{
  "model": "sound classifier",
  "dataset": "acted Russian speech (Dusha)",
  "train_examples": 26041,
  "gain_aug_db": 6,
  "noise_aug": 0.01,
  "time_shift_ms": 100,
  "input": "waveform_16khz",
  "targets": ["emotion"],
  "num_classes": 4,
  "arch": "jasper",
  "norm": "batchnorm",
  "hidden_act": "relu6",
  "channel_attention": "se",
  "depths": [2, 2, 7, 2],
  "kernel_size": 11,
  "wave_channels": 96,
  "wave_strides": [5, 2, 2, 2, 2, 2],
  "widths": [96, 112, 144, 176],
  "mixing": "cutmix",
  "label_smoothing": 0.05,
  "loss": "cross_entropy",
  "init": "small_normal",
  "residual_init": "none",
  "optimizer": "soap",
  "beta2": 0.99,
  "learning_rate": 0.0048,
  "beta1": 0.9,
  "shampoo_beta": 0.99,
  "eps": 1e-08,
  "precondition_frequency": 16,
  "max_precond_dim": 1536,
  "merge_dims": true,
  "one_sided": false,
  "adamw_lr_other_params": 0.0022,
  "max_grad_norm": 3.0,
  "l1_shrink": 0.003,
  "cautious_weight_decay": true,
  "max_steps": 4600,
  "batch_size": 256,
  "epochs": 45.2,
  "lr_schedule": "linear",
  "final_lr_fraction": 0,
  "warmup_steps": 90,
  "weight_decay": 0.1,
  "adamw_weight_decay_other_params": 0.05
}
Rows from block 10 of a small sound classifier, named by matrix and row number. Rows with one number belong to one channel. Each number is 128 + 24 x the weight over its row's rms, rounded and kept within 0 to 255. All counts start at 0. Numbers have three digits each.
After each channel's rows are labels from the 100 clips, of 14848, where the channel reaches its highest value: "strongest on" is what is common among them; "loudest band" is the band of the loudest frequency at the time of the peak. Only what is clearly more common there than usual is listed. The data: acted Russian speech (Dusha). In brackets: how many of the 100, against the usual share in percent.
# convs0: first width-11 conv (model.blocks.10.convs.0.weight, 144x144x11, each kernel summed), inputs 72-143
# convs1: second width-11 conv (model.blocks.10.convs.1.weight, 144x144x11, transposed, each kernel summed), outputs 72-143

convs0.74:136088133163141170154138142150124140114124116141131141143157115160142151148171101105124157128094101112108134155164140130116101130125120147060167114088144113138149116119154155126107164086154172138144100158144117164119
convs1.74:146148113149150135184082127123113120134109153121103137128147176135128139131149127094123161134119072096135151101089098114103128131120123121116141148121188148083126143112147125160173084126085123152094114094184113131112
strongest on: emotion: positive (90 vs 18.5)
loudest band: 250 to 500 Hz (53 vs 22.1)

convs0.43:129137112077113132171131106091114144122155110143149164122114145129136146129157116158128156138120117104146119098120153148179130088129121107136165157110136088145145113152138111143113127127133107159145097149116162118118
convs1.43:165130084167102172157117177122134119116114077160127088117148132134145166089139127106146127101109130141138117133127112141119133118118167172091154129131091156129163118144108125097136092115131119126091117138150158135141
strongest on: emotion: positive (84 vs 18.5)
loudest band: 250 to 500 Hz (63 vs 22.1)

convs0.96:155076170097126128162099113142080141114117157137137137114159107127119115136141130149133145126170122102094131122165068170143109138119169148098180131162143122147140144137109150150135114115089060112112167086105164103126
convs1.96:143169095094146119110123141131154092136142154150097114148122140163108112071090121133153125139116087131125096127116118114144154114119136178131127123101115110145127120076116145169085137120130123119172079132139105142076
strongest on: emotion: positive (97 vs 18.5)
loudest band: 250 to 500 Hz (47 vs 22.1); 500 to 1000 Hz (34 vs 8.5)

convs0.75:143110096117146126139111144146107097109080088151115132134157157175124119119122105154151117111107138129107135138136173149138160137107112152110140165126103122105171120131114112126097127152113090132135137122164144160151
convs1.75:108107123094122077123139096101107138173144160160130116149128160169106120140135117140107127117141109103131157102154167165098123123136115146137106135160113109127145105157126108126122165162120172121131133116103153161133
strongest on: emotion: angry (83 vs 18.8)
loudest band: 250 to 500 Hz (53 vs 22.1)

convs0.85:119135121131079103099147140113107179156127150158110147127148117138124112114129134126177126103165102116107117117116107111098142138092127127105106138160153127142148116106128142066127134118123125127100181094109137115134
convs1.85:128139157144169134133150134118104134141130131097118129128124131158102120136084125114126122151109125132125134110123156127086096074147121122084140103157136151181171111152100114138153120105113140146115122128173107153126
strongest on: emotion: neutral (95 vs 35.7)
loudest band: 250 to 500 Hz (52 vs 22.1)

convs0.89:088140130134163139158146099109136165140103098125132102100129114104142174103108120160095153131118142099100098151116133133100125105143162176080127159145088122115109121122121125155123105123130130141151160179149128140128
convs1.89:147136151140128143197112124146126134129127105134135068088086143118134102109103115115149123104114104084086122123129143121168115150107136079127107109138144098111123105084109115086131135124070126110101133097121159127158
strongest on: emotion: positive (96 vs 18.5)
loudest band: 250 to 500 Hz (57 vs 22.1); 500 to 1000 Hz (34 vs 8.5)

convs0.92:091147088139161155136102115152110167154106159132109126084139172162156144151149076173138196109157118148145112165143133144072111133120121143109151184103166152118126164152099167120171121082129128128116142154151143092143
convs1.92:135167132156120128142132137126156111115073182150106105136134143099116162129108100112123146119088100052100087113140106137123127140148138122120149124132122091140124132113132151139066120107112159117087125161166135145126
strongest on: emotion: positive (85 vs 18.5)
loudest band: 500 to 1000 Hz (33 vs 8.5)

convs0.17:159132145121116139152163090108142153108176169144117094135115108129113138100143129126130117136095087117106147096123142138116114119134150093117133170170142140139109156131096166112124085167112118160123120172146182172146
convs1.17:110155106119141072052151130126076133134142109130081131137093139163132105112115095095130139111120077112119150173130114144135089118145089130165129122151145080133116130151162154113150131125156140103136134101121132135112
strongest on: emotion: neutral (74 vs 35.7)
loudest band: 250 to 500 Hz (49 vs 22.1)

convs0.137:177140101082111109102139131169095137139174154150111133116114140134132147127132133099164137118113125125098132154189151131108143112123073130126134110137126107134164074127124155110107118138137114111098129147106135126113
convs1.137:136121135088115093109135106089113129134107141106139137123110131109122124116101102163135141179133083138133122119140158115141146097156107095095151149094151124169143140110126125103123094069151156174121127134097146065159
strongest on: emotion: neutral (88 vs 35.7)
loudest band: 500 to 1000 Hz (37 vs 8.5)

convs0.133:155115107126139117139153121141129149170104132148104124128111102156177165136170132121138142122129138111114120174092159106135112102137144119097125140099094140106189155142148116110115117107181119149129140142140107135136
convs1.133:155106099100163124155100141131091108154148115135112106145123122150139108137112141153157165142159124101130142081158122117098105131119117145172158148127138118143108128090105136112110071118142122135118207130139128084162
strongest on: emotion: sad (72 vs 27)
loudest band: 250 to 500 Hz (46 vs 22.1)

convs0.68:147092137158080116118112133125146115099129143124160090101127088086134157116114088140122132139151174121122103148153147093132106116164147121110092093096149093134131097120155163158129143102118106173116139118166106129138
convs1.68:142130136082128161151140130100110129141133121091123105150118167160102108119133122105142118120142122156125115122099088157135110126123152143110151106128112115133173116123112124147133064133151147131132122152113169086139
strongest on: emotion: angry (60 vs 18.8)
loudest band: 250 to 500 Hz (46 vs 22.1)

convs0.32:178104105133120121133136133138137098103167121120115132101157134125149121134131132091145158159125169123160106129109117137160129112187120161123119109150149102119085100119105123134152076133123107171115099121126132157121
convs1.32:102150143112129157137111155164110131176127163146102176122125117144114108064143131131162128159124115126118109133122136089125075148124088121128080114099096132121158138117176101106115164161154103114126084117134141128111
strongest on: emotion: sad (89 vs 27)
loudest band: 4000 to 8000 Hz (26 vs 8.2)

convs0.38:100121095148160146170096100116165140099148149109162122101103145067150087161121134137084093122100117148153106161126125106137077148166107101135131181144156136120159138155144144148139162116107119125094103145143132111078
convs1.38:131141123147149153135124124115118091151121125116121101142119113145120152147107134152146130134173154119138129123118115164079113118152157112142134158106122113126128093151161134121177107141154139104156060099120124103091
strongest on: emotion: positive (92 vs 18.5)
loudest band: 250 to 500 Hz (61 vs 22.1); 500 to 1000 Hz (30 vs 8.5)