config.yaml
beta2: 0.99
shampoo_beta: 0.99
one_sided: false
steps: 4600
lr_schedule: "linear"
Rows from block 9 of a small sound classifier, named by matrix and row number. Rows with one number belong to one channel. Each number is 500 + 25 x the weight over its row's rms, rounded and kept within 0 to 999. All counts start at 0. Numbers have three digits each. After the name is the row's rms in percent of the matrix's.
After each channel's rows are labels from the 100 clips, of 14848, where the channel reaches its highest value: "loudest band" is the band of the loudest frequency at the time of the peak. Only what is clearly more common there than usual is listed. The data: acted Russian speech (Dusha). In brackets: how many of the 100, against the usual share in percent.
# convs0: first width-11 conv (model.blocks.9.convs.0.weight, 144x144x11, each kernel summed), inputs 0-143
# convs1: second width-11 conv (model.blocks.9.convs.1.weight, 144x144x11, transposed, each kernel summed), outputs 0-143

convs0.143 102:537521498497508526506479519508515513500527494528507510484504504492447522484512526514503508489540466531499496538485526494489494474583519476503551479526513550500487507474516505494496508487536505473446472519489516512513445502516539498489473506471498474529522485529489504512516492491469491499486481471483514585479499475484455521486519509460528513501486496446492496486492537543554503476463469489488522499495467499494465569539486479487495
convs1.143 112:487491478502506460511481502525483479480483480496516493549503485545518494509519491484469476498529489532509507460508525492488505467467538480498499463537539474474485470494479505501536481537544492515498437468474460529507490473497482547500492502510547550497535498484513494472510517494490497522452485505491570520505513481516456559475481487510465518518497485500494530503555469544536533477506498486526489485518441510503491545474484497492481
loudest band: 250 to 500 Hz (55 vs 22.1)

convs0.78 087:509516526481496503472467514484505492505525499475551483490482495511515532509516499481519507559479520489482531562483470484534515427475464508533492493491484501518484503504550465475466483504492454505484521530478464498473510531503492513517508479453528511485460520496440521472545502487466493463500554492534508472467448455467488510486477522492508467473486466495503494501485508483499477464545506465466497483503493465477503508503528519468515
convs1.78 092:480481488486492513517523484521488474482479519451506444472505534534498498483525506492458466498489470508507509529525475532521472532491469468456506467465480502516533534491503473521464544504491487460541501475501502522523492503514490505541516462477465508474506462544500481431508488503464489515525526512501481475519473536522481500452532509574463499520522510501463466511498526489463519485510530542498515506526497531478522504508495474518461
loudest band: 250 to 500 Hz (50 vs 22.1)

convs0.106 087:493506507497513471484518509444554482490476521503523530512518505521470490545450490529543518482499506494518461499463451511478463468481508484502451467490526511447452535495473510499475520509491538525486525503512495482520473524513473540499523486531541521507510453474510523514501545505472515534567502497508463537492535447524461470513479494515536500491507464512498489503513524492480452481505482511522482473502506521475491480509536479495501
convs1.106 090:481474483462462497513497483521522475480516541548475468469490532509507457527452495497512509502503548537500496517494511510504532516484510499500499480506539496489494518494501476528492493562528513530484481522490489510523499499477524488527533481541538533528493550501495479500492492546507514518516509513501497503531534511509491502504465490487506454534475459477515547550510489510478528499580528519531538523499538528484448511506550554509504
loudest band: 250 to 500 Hz (45 vs 22.1)

convs0.108 105:487489519502544514523464511502544474535471482534467519454462537474467493522488522492519497489528506490539483498513525526483520517458493473496508468456492455495501510490468476503486581503506510531441515534486507486471494493469488492503478462502474500513479452520522494510494484481554523522509559474537534528511501506511494498488515474477494517523494505511500508515482525518514513549486497470500476511440523529564502525500496508475534
convs1.108 109:523530475468522532537515517479474550502519446503466560514489503494519492484536503527503521481482517502455495560485507523536481454497471516525506529499527487541544535493484520489498479528495511485511467479476502536535510460503497497479478513482549468525482505481506480490496476517473502481483501459581489498518506502505513546513488520524514515510483496518486469575488505500517485538479526503495476467477476507474522505487549472484491
loudest band: 500 to 1000 Hz (38 vs 8.5)

convs0.82 087:494463495483501515505494498498518499477547462506503519552466499470559483477517481514493527485503496496514555506531455524492530536548541463477522506466514535474480500530485446506448486482495479474463500507522479505503453482485556489514455483480510544484528448535462501480489508540481493471513497512470488468482490543500494495493523498481510509497482506510528502509483487536508506516522512453505515466510489483507455468512496496477440
convs1.82 082:500490494540491503528487539505506469498498478483481460507505500542507494478495525524475500500505485516517512465522484484517482554526386540478517501494488489493502465504517474512534469530515515484485494497523499514504472491506488503440516447538466492515525522472484498502500507482469536509486483500452511476490474524495487485526512514528496504489469547528496521468502529508496513470493535517446522504533469500489532439485539528543535
loudest band: 500 to 1000 Hz (27 vs 8.5)

convs0.65 095:509498526511490541506494487501474436474526516467492511522476470481499484555461471487505514495482454501522493497523540471507491537538464483456533426529532522463515546478447508515473503523495463514484491528505464495511480512505494508493515526495491509517520491481505519516525451482512525553524519509503504511512459503507462499478529495516538489499500463482485460478467504505529467475538515498475470519539509487494473523502499496558537
convs1.65 084:508518500450500474485442508513474520519516506494500495544500526546516464505489467524484517480504454504501541512503526509492523472495510502472506524502534507555508479486512516512481510496449565498470521528516479524535476501475518512524522519574536518512511512498501494496445482502498532499475439512521490549496514497522492501541527503528478512510519533508463516531478476488506515478530484522570509517470533511527498494527545524516509
loudest band: 250 to 500 Hz (46 vs 22.1); 500 to 1000 Hz (29 vs 8.5)

convs0.130 103:500498518514472502482511469482530503473493497493511478477517507535462464508455486492492548522506489466520504500491486483447473524493477504490526515540515500485500480511438518493482472492490496516510501538477483526493509486498520462504534487544472478511536516464517480514506519463532499481529524505576530483469522499478479509485466508498528472563504520500449516479461474463496439494535481512530506526498464480562481531537511512530492
convs1.130 104:490539476533508468493534476508497476542521502504449502479509505530463472540556491509485496492536555484506504488509505499518480489479533494497479525536561513474511566521519500551492483519477494509534554507455502515463490511481473521540511511486518498524544494521539467510457495564531508517488507511497479489501512496531461515489475446552467509536523499516492493487506522503495500478515526506489510480507529529462500482518516490470503
loudest band: 250 to 500 Hz (52 vs 22.1)

convs0.0 108:492542498547489522512524516456480515471504499472474510488492493491500497527515542481499473469570469527494524489505505524489504485474470486487526489530498537465463561518520470513482529506493472473471500476514489495492509467517538537498506512526504477550455512503483505478528484504502544512543515534536496508496486493510462531497502496534503483477494485525524486463511485498530459513482503542461482488560494471428488483531534492478458
convs1.0 108:516491454513511516548484478500441517482515527524502514490480527553504529513519470522533461486512470469526511508524515484471477471460519483499512462500508513455477502475533473540521456498481525512458522491529427498486484486499524504546453505500505540504507517491501488508511529565500497510506475480495487487492523498501475508514488491562501495547516502480465512494518522445505480526521504527472504476518442515502460534501498519498524
loudest band: 250 to 500 Hz (53 vs 22.1)

convs0.116 091:476499499531500519514520488525549516482526438470553475483523472528501479541476507486506453510472515516509482527518467520494479482517477501517478463524474490506485527491490518474552521496484524522535496501514455518471524477504529519498469486514516526484519539488491489498507511488507504496478440505541480505451513526498460535519476467524513486502479504501458506524473555529519515482485528491510519464528534477453431487511485523538470
convs1.116 086:484460565518501530502471522545504476524504508468498454544492511519511512530482519539546564500510539529492521476497480489519521505488463543488490527474507501518502476536523497450505496472511508513488504516528485484505496535504498506470484481511463546487488468492474496511489513530501550538510483477458525486484529504568516474508497484516516486533485540516482518496475513504461482504506508546481477479542457528448507524505473465505511
loudest band: 250 to 500 Hz (54 vs 22.1)

convs0.76 096:485520474489475474508500521490523464530518530485458498462495495520499478483505521472486501503527455474509525526481470498483548545535463494486458492499486491507508536470468491518473453484530474515538540504513511533520506519475472496536494492507493498456471516554479493513519510504503507491520586505505533520511473499483470501506506518485479533512504512465505500478501533485492454467521582550504485504534506521533492509511477537494458
convs1.76 087:486532509467525476501488499549585512464487461461511492509460518489506475488543508542476494509538484510486516518509484501556487481527503460460478482495477481488469487520479518535493527523520514483532490502548493498470496470490472514522502501470502499458499502543477485476481446483457487485502557492526474488454491461476502483480499477538498530498519488463540496472492490491455490476491479481485518478532525534522477482505533487480482
loudest band: 500 to 1000 Hz (29 vs 8.5)

convs0.28 095:478458518519547511567477508470517492484477531510490544487504481498454463517508493492484512483491535491475490497503476531484496517489499484495505521496481497529488501512547490548507512514494508503517505493499524509496447567468504484530534503535539489543533461467468476475452485522528469507514566495548500548514512485482525488519471506521519492495489552502507494498468497508450490488478516505544501486502476534550468548492497497503485
convs1.28 102:470515519526525545508474475524494506512523493520476526492550504480504490508466505489551503515515517460521491503472494505505508533484482533499481438471515495515532506454489518491494489479537508510498500548497519540524484442483495514502495481482519522526527538539507493543512474516532510474554499506506509499454512479537464492482499530541533497536500458538515463509497528492528507529533523461471485465499558529499546518502510531505539
loudest band: 250 to 500 Hz (51 vs 22.1); 500 to 1000 Hz (32 vs 8.5)

convs0.1 092:474536505463533504507480512492527496512536528519541509483484545470523492527483507490487475494488449514523538444502530531513462513497514473467507532539510488485472537496466512488485536477463486508482479524490516487559485523474511513518494519498509500511480470492491469501520480478512490510485520497504530537527542441507517485485518516492503489512498501547560523524452544477530518556491476485465510461525503482484552457511480519478492
convs1.1 088:462479535507513503530532509474479494511555486501531468489499510531503455477478503490523494445520498492430530460504499484506497481477496472515518492458501489520501471466558484487516472493503529450494450535516445543502483485499489514494498469492488479511506524484511536454513531528513491516491518481474503533555477511474525519503508480513518513474528481463505480572468526519506475500533520473455459499480500491499522515499536496501502
loudest band: 250 to 500 Hz (45 vs 22.1); 500 to 1000 Hz (41 vs 8.5)

convs0.72 086:492500498516490498469511501516495515539523548499485473535468503506509481493500519458477538470490477481496536456501504507538518488468484524459537488487510521483484498485487495590470497503519485501481532510518470488492481488484533491489469471478476490477541498513552524523518512515491538574512549485545482506480512495508504475508554502494532479503508458504462537509467477508516485518511469468498528517507472518510506478518542494471567
convs1.72 075:545514495492473517482506493497487497447488498481510557508474467474511489490519464466512461507466506455480481468533509475524454451488463515496487524488483533520505521474500551505487465471486481437496492553500473477474532530483487504469496506519497538522539502472475531489500529499456513495471500523541489503544485511498481480473519508482526489467495534508449504512510482497539511488510512505490519471489504517483526579509540483499473
loudest band: 500 to 1000 Hz (25 vs 8.5)

convs0.32 108:500524513475472516485511533502492492532495509513450460507478518518495505494504504455504495471516459502491506478455449424519487483496547487478531484488494474495552532505496482488493521502541506488446540478494511531515509533451471501505532543536525509502525504467525470469503503502462530505483532532501492469459510459504500519500507554558520506505496506517459482477501482529477514473495505500470524505498506518510550503464521524488545
convs1.32 110:518511457496503473501504512447479511459492530487466476514484478470476540496483522483507504493484484474472491477500494500459497490522513467489484494502472499519465508458499494489498501558482524476514507464530511428504501506495519534521450544475463469515469477498516436545475478495493486482501524496520490475501501499484510487487517517483523512445495507486526473533503495522458518497454474524490470491490517539489518461482458585475521
loudest band: 250 to 500 Hz (53 vs 22.1)

convs0.112 099:511486518503480533566505463518492479520497508516460500476511496525526469554508471496470536491488513481528503514483573437543527486506457468497494483526509518492472526507503485468475501478518488497467484545517493481510521504495514536481530456471494484467487474527515493483509499469487450448495492466502518531464480500501520506473529490474524484541484453546460496515524514488483514473506481490491547521529491456495469493509489522507465
convs1.112 081:486477483490548459486511443513494505471482512472520498497502464485496528535505504525516532491478512520490498511469496511476504509506486465522486517478501492528494557494484478495497513490489521490515482487489503479551501507527517515502536459481481585510516432483511472452476514552507487461541483474487539565489473506480526509468505506538482465535505488507469518499505493476493543511518503548497505478525467550540483527498518532508497
loudest band: 500 to 1000 Hz (30 vs 8.5)

convs0.88 087:491537525513531532512489518484491472465524488483455525469475457519471536530537485509478489506482545519495553500495518506544518525459492487509527474474464496523437514506459477484466504520536469513518519517509524491518480505477551482512520484526479520472468468500505521502498511488493506514557537507520496530479544463486498467502492503560492474507533470509508505511470488502478487558516545535523469490495484500504524487463460496510484
convs1.88 109:493488508508479462544462500490490523471532476494526513531499483503493498489504506495555540462463513486517472529489511497503517510489474523501482459496503507531525512490533433468501516467516502483477506507541485526493486495473507504512523481517525535517497517498499486525485514545541433489547513491518522543495512508514503509450522478499529497568482458536483540519495532490477489474506499509521484484538526476464497462523564457493464
loudest band: 500 to 1000 Hz (26 vs 8.5)

convs0.132 096:522482488505441549509486525512516486454457472508536528477527489508487458541493476524536510491477570559506508524497509441493490483539493527512509500494494498548445504492476492481469520488487536511467491502520478481506500476512501481497470477489520520492462500455505489500456487516503508508502488526538495487529562522499495465489487504516481477492524519513544548511505520486466487502456541494489525473515476496448504463529505492474499
convs1.132 091:522470527504536481497487501518516446520519491509493476483439470538514514528464477510498496475454540514468491472497512468481498472526504500467464471502535527503499541499500489483534530431515514489507540478506469528495449516476525464499493471505501524492494537473529496460463485515525496479553488517540500527505526527553492490480484500477511507502460446480441499506505493524516542497488517482518486536489503503506489532488512532515464
loudest band: 500 to 1000 Hz (29 vs 8.5)

convs0.55 096:534500484496502500522466516540430477484498488529475482538495428462472485486497493470478498492483484490496482488486506475505475499476484468525551493526493523522500496508505539459519505464528472473519419474489524495485523486485483508502522574540500489533503487467500475487526447480516464482513491492483529501512501506492486516480518483472529482481477532480540530508543531520528496519528465490483483455478528497492488527522498484534485
convs1.55 095:537540537490480538473497537535468513518499518472497515516477494458475449451490454461491506509503478510511508501489520529468521495539535501518485492512518501510518521491465520557548476532501507523512519474440530508498524510493485525489498533499512507521495484527517455516501483485490547547458469499517474499506485476479490520504465506502537495512494529536455507505549488510507519481491482520493497449468464454503553544498516526487508
loudest band: 250 to 500 Hz (46 vs 22.1); 500 to 1000 Hz (30 vs 8.5)

convs0.73 106:480447540492495532513513487505522482496498480496503505475494474525498533538504463523492456482503517499453479506497513496488484479462480487495473547502451526488489531521496507507560492529500531497498485513467511463512477487515498475470567483521522510485553548499476459491492515510563475501507521490509515521524562491465486521534503473524456516483511501524493519466480532457499507497505532526457503472512500514510519514480519561491456
convs1.73 104:475516492462521536487493484484505512480521527483501552498527496501487479535519495513520531502481537489513522543482454557478450523513512515511515489505458498495492555498497528463490535456510519493491533474491479508493534493515530499499493525472472529482523460518554511527451497547587528489522505469536506520498489505539501476525485464475529490545505494534506453470536482491483526500484506505512469483498503497512497483528505534511517
loudest band: 500 to 1000 Hz (33 vs 8.5)

convs0.42 093:456461452479500545497480488476514470503485496502495501544499497497507470495494506498534498433488506484492558484463492512489525508490496461514518473480508479481504504495504494505464529448521509521534499514491472492490513496532467502530546490526489501488513491485466475453464507527544537500477561478509520472528521484559493538515520474490535481545508508492492527550490515514518499503552539451542493483484506526491453496517483526482497
convs1.42 086:536489464491548534519506510500491487524573466482485518475482458528527491499500498538540527515494517458460502534466515538507503519474528513486504507454493532501544526507491464489498490474489507503481521537525482531531494479517525506469498439491536523546492450496503511485495527451478506499499478508544511503502529505497472441480489540510518515495507489537504465520510486504477490522462501494499522506533475474509505501544546501447483
loudest band: 250 to 500 Hz (49 vs 22.1)

convs0.8 114:518485452492570544501507481506509516507510469517493512566456548538525441499503492510487524480484529478536502495480501543496487530487482521480491465458509489526484518472498492504471475488474486477477540506503456502492517475551497488516543472486546528504490474530487552471513531479539505495491496535496473476496492511481468507487500541523501502495521523528480503453516465543472472498529485512502493515487513499475475462476513501529546
convs1.8 097:513482504558490459492515493471498486531483466509539530496523473518492489503530499518470505568502491488489469492533487503474544466471478522442503534521481474503489557464478506518504487527505514509486463502510537471567495514460485490533487502506513476490493464533487503497527487492502533513507480525487488483530486523548508517488474491467525463482444477501516472519544455473504540535525526456521498498493478486530476487500464524499514
loudest band: 250 to 500 Hz (51 vs 22.1); 500 to 1000 Hz (25 vs 8.5)

convs0.46 096:526504505479538475489491455547508512509510463510531525510509429480494466515495511478456512476470491536485508482495523497495520534496507495499511479504469471461472470489483470529491490487480466491469468493476476502493566482478497534502528487497484507530494492509484504458511450445495531527529471496525474535550539451500517505493515479500528499459471482536493525505515474456445500456506508473503516508494488481504535467497499536543486
convs1.46 088:505504522430525495524499527510523488515469495480489501477541490530508577511514503454498503462501497502489511517477542484492532526487521474499475484518476478546505544468565488458522512471481505524501506545501459507507482474487495504518534529534491496478506481507509475488498493507503540541518529469491488505450482510472475480472478465537504550457525467467505501482490498527498477475498491494466499512480475457494508543482453528481472
loudest band: 4000 to 8000 Hz (30 vs 8.2)

convs0.93 092:500515489470475496522507489464524490466544490513515509480502505502507472582482497529508500481500502505528474446425494501503507478499496507469544498514521484514479483518483493511478507521519486551452455529486522498509522475491495511505509522531518537489544498502508499466497506516453539507541522506470547509499517480496431489546528497535512523492509499477498517535453501561521511517517494494469509485512489535506485494569513467498492
convs1.93 099:523449539462482542519496461495476495492560505507493506538460518554475502496499504540510528480466494492525531518476509532489525532504494517488478478497583531507495501500497472493470546464473524508512486520489485459497505491490513505507506509508547512512475474452485494487525463518521518528538511503504498509501492508532521498503482496543526497482476472498522509496505528506517516450539519487547473478459498503494451508505573494505540
loudest band: 250 to 500 Hz (51 vs 22.1)

convs0.34 105:496526505477490534512529502499469503479479528487496504526502494499518514504474460484482497466452514505533462497452508440530490513536506510481456494486456539471476508489490534450511506518501586447501504491472462468527538495531519512464485511533497526490481472514537524495488486544531515455510458489490482511509521456501498500497478544510492485523498492492487525508461522481484469525490468465484461505519506488489541487505476489454518
convs1.34 100:504496517495510494501505499529467505485523502492488489519505499512467550489516493507480456458503511494474478498498475513490492519487524470512496500457457502441460494535515490482485477567464495507498484475502489503530538495504539532502499539462482518494510497495483523512481519519506490504522516464507493500525486539516553444513508550494551473516481464436449447442497498528479488487485499506528522562480533468515495529525479499530494
loudest band: 4000 to 8000 Hz (34 vs 8.2)

convs0.128 101:484515494513529473523508516504508442464520494475457512503490480459506499462501515507489536528531475509488508505588536542478518485476493483459519446496465527502469505523537463540498473501488487511494480502480500531495482500487497510524515512537536523517521530489521492496490477519452499521450455532523518498486497506465473497499498500459518484542496472515466480530485470540482492538550502508458504516509487523475486472517540517514539
convs1.128 092:543532474450472474510480520503450523509560488535479519499497475473537498488520525551530494460519487512514463507499459520492503471523520499485525503496502476523481505466487507535502503542529500461489475519512536514499506495520503496509465558499506532522479538492466488492516493501527541541512490488525486487480505470503470473499508519476529485463484515504547513508477489450535499556519487477447472511522498502546517470533522514512547
loudest band: 250 to 500 Hz (48 vs 22.1); 500 to 1000 Hz (34 vs 8.5)

convs0.52 098:570513490511484521500470498489485528484486495504543499492493531517486507500526529505502504514590525479510489519519515490484512507504433504505478504509521478515475480514483528473484483491473480509488453494473511478530471494552484473456476503506583526498515509499468500486584518512462540485476511500490489474503509458512517525509479498495483522518506518502494457494539496520484473473517478515491518501490464523470479563525494504532500
convs1.52 103:518557471512496515539521510482495512549484521500474485527515454472509453514523511538523489478571500527495492508520460518450496532491487474479496491530489480499479490465539476521515526466496492478525474474475511466508482488498461494510495483480507510506550477518462478479522520477519452487509530517503536487466487467514525557481511493476477485500480491495511512472569471491511490515461488489493498500529482455521510513538452542513480
loudest band: 250 to 500 Hz (56 vs 22.1)

convs0.121 097:515511487526471516556512533519495489487537493504533536533522450522499494524545510476497497480521483479552506517492489555492519476449475513467482488473492494484507491510507556436534486527519455484473554503480468483488516505484476470487483532498511446468509466514508530462472513501502523484482494489465450526475482481492519514513527505527500497510489535492483510499493564470503536479500526465518500518493523500520547492485526504529479
convs1.121 085:486488522490479510480520480464498516476429507447545480503506486521497518474471508530470489491513471523523485454474500516509487501503514497498498512493513487513518511464505479521463568490413530546514456547516451478497472494503503515519489516527483527470486537497431489515512499518522544484533505532469474514459505519480509510462495508496477497504505543511513493515483507485492508473487522513451505476496484503481496474480445522475512
loudest band: 250 to 500 Hz (56 vs 22.1)

convs0.6 095:507502518476509527503549461513469473493494510497500456516506445569512491549500494506488484504499467475507529495446478486491473498520507501556516506491513493493520511525525416515459522501457503472462547507466489517520499463467489482528483473493481543478495478507495514519530491539497503496545502484534526481498514497468483493523536513509507537504480498517528480523481505497482548466494511472506497499450481542482560528496498506483479
convs1.6 093:520423531486492487519499481483547483513506515454470490517472530498531498462537497484478504507496467474514501495513489518474508459476480542497495497515529511534509538446452506497499405539532512526493491490520482503496524509475510500486515520524527473528474484480476464483472522497522514492535502518516479536499469491494515508465494508503523458470518527550456480530515501498495516473549514482499499514461494513538511528463523469517498
loudest band: 500 to 1000 Hz (40 vs 8.5)

convs0.37 092:504472555517567474493476475519459502493525512516520492457516520524509476504462497485472518525487471519480521480512494544506536485498479504482505525546491530485464517496479450539489505534476516525495467517485500498526510461519481513494543470483493490504484492498502545479479491551492535514487486489508538533470504476489483516499561506530467495530516515495485496524511504540488495512548540489500474563477450541535459497531518522497483
convs1.37 093:518510454508502512511503506491480494507515528511490552520510445500532490534530496552501489475493455513515463502480506472508482495501478504493497463472527501499498523490492539505523466472477482475506518559463476505460541488518528521517538510557505547554480496508484496470516487547507551538484481515491498510499498507527444519521495509503525508504497531502508490544470496484520486541506500495496442472524491447495490552507561518513508
loudest band: 500 to 1000 Hz (31 vs 8.5)

convs0.50 095:483519516485506522488489471459522524502538538507494475505495461514534517495536478511491505481477477483521547424533554488549536514513495521521521486530485501530510521509512497525504474478521524505495515509514531495533492519477510528507469517549475502556520501500531506481530522467512519502483537531479510510470517514504515468470523508471518517525503465526494532542435480503544489558469527490499546530490507525481456506507503507534498
convs1.50 094:512475486489486475525508487522456503458540480532493501496458514517488437511514470524539504484506488455507478461510463505494520526519523457471493506506492492460519495439497481522541540480460485484472449499518496510512485509457488496450517480479514507525483499452488514478456479518497463544506513488507480469548480504475543492493479495487500512463514494512503507474539520512480488500489483495506532512539497504542538454500552470462492
loudest band: 500 to 1000 Hz (45 vs 8.5)

convs0.129 087:536507527473513491497517480497526514529519539531500493474497461497486513502564498462504507500487505502534547483506501479505489512491490553521511516489506495512466523454538481436500554495486501505490455500505512479533525467458455511495519503459510467531507505510489496465503465522493505485482515499534486541493501508477510519492565529497498528511462515560509514479459556487487512512541484514512516564541455483478508502495529488511509
convs1.129 075:478517519545536468523486504488476513498474521542485460526495498535471513512500499512529502469489434550446498452517510473515522481489519484490512465513489477529536497497527511533513508514466565502498529502495525501518521493511452506495492505505509488484526462518488506489445461519524500488531521501475476514510536477480533512481485543490543523541471475490493507484505460472490511497548482473471478456452511532546498509498467500523525
loudest band: 250 to 500 Hz (46 vs 22.1)

convs0.57 094:470489477558488521453485458492502483486513514509538494507448500501470522550527507474558521478486551484518484487507520546498446498486497482492529512478510485487518515486451512466487525517478448459497493508501483485491479524485537515528519479517492449544473481480495477506479491521509552485524492488548524518481508483496488473495491521534480497538468457491492458494480500483455498523502505525519497480497458528507526515467503531448492
convs1.57 098:469482497524507480537504482522525468456480479481456496467506496519493468522489491520521523504510530503485511526521482496515536507476459500466484461482511569551553516462518488491475474478563470510515488532495485494533489491496514457536508512514484509502530519483535512513530539518512479516539503509486467502489501495507495527500512477454506463538496513483511584591479459494482525497482508495515497501517480481510522486489498493493509
loudest band: 500 to 1000 Hz (26 vs 8.5)

convs0.5 090:516461521525522542483490464530498506527461504495474491512507506519485541511578463552463528536494498483533501482491505471488511519480511514486490470477506520470490552473527508482547467493512478496487485497473494498478490501471476526495548482505448493499472470464466544536516536506468523523498494499486459526506488488519518513474507549470522482544486466524478538522512485490457514488464482489528540474512458487510515470493489520513473
convs1.5 081:487563525495504505458472480453536495510453493445506445504506465462518474490477507483524530508474451526509533506468499517526500500517519471493520478503466503492528511518499512535480542469456483505528519502487485490511480492570454533508527488489520493509496500515504507460480487478527519555519485476498463516493513493486503536491516494444527501503513467494466550481487477507513509531507463555475476491519490478509507513475491500465462
loudest band: 500 to 1000 Hz (34 vs 8.5)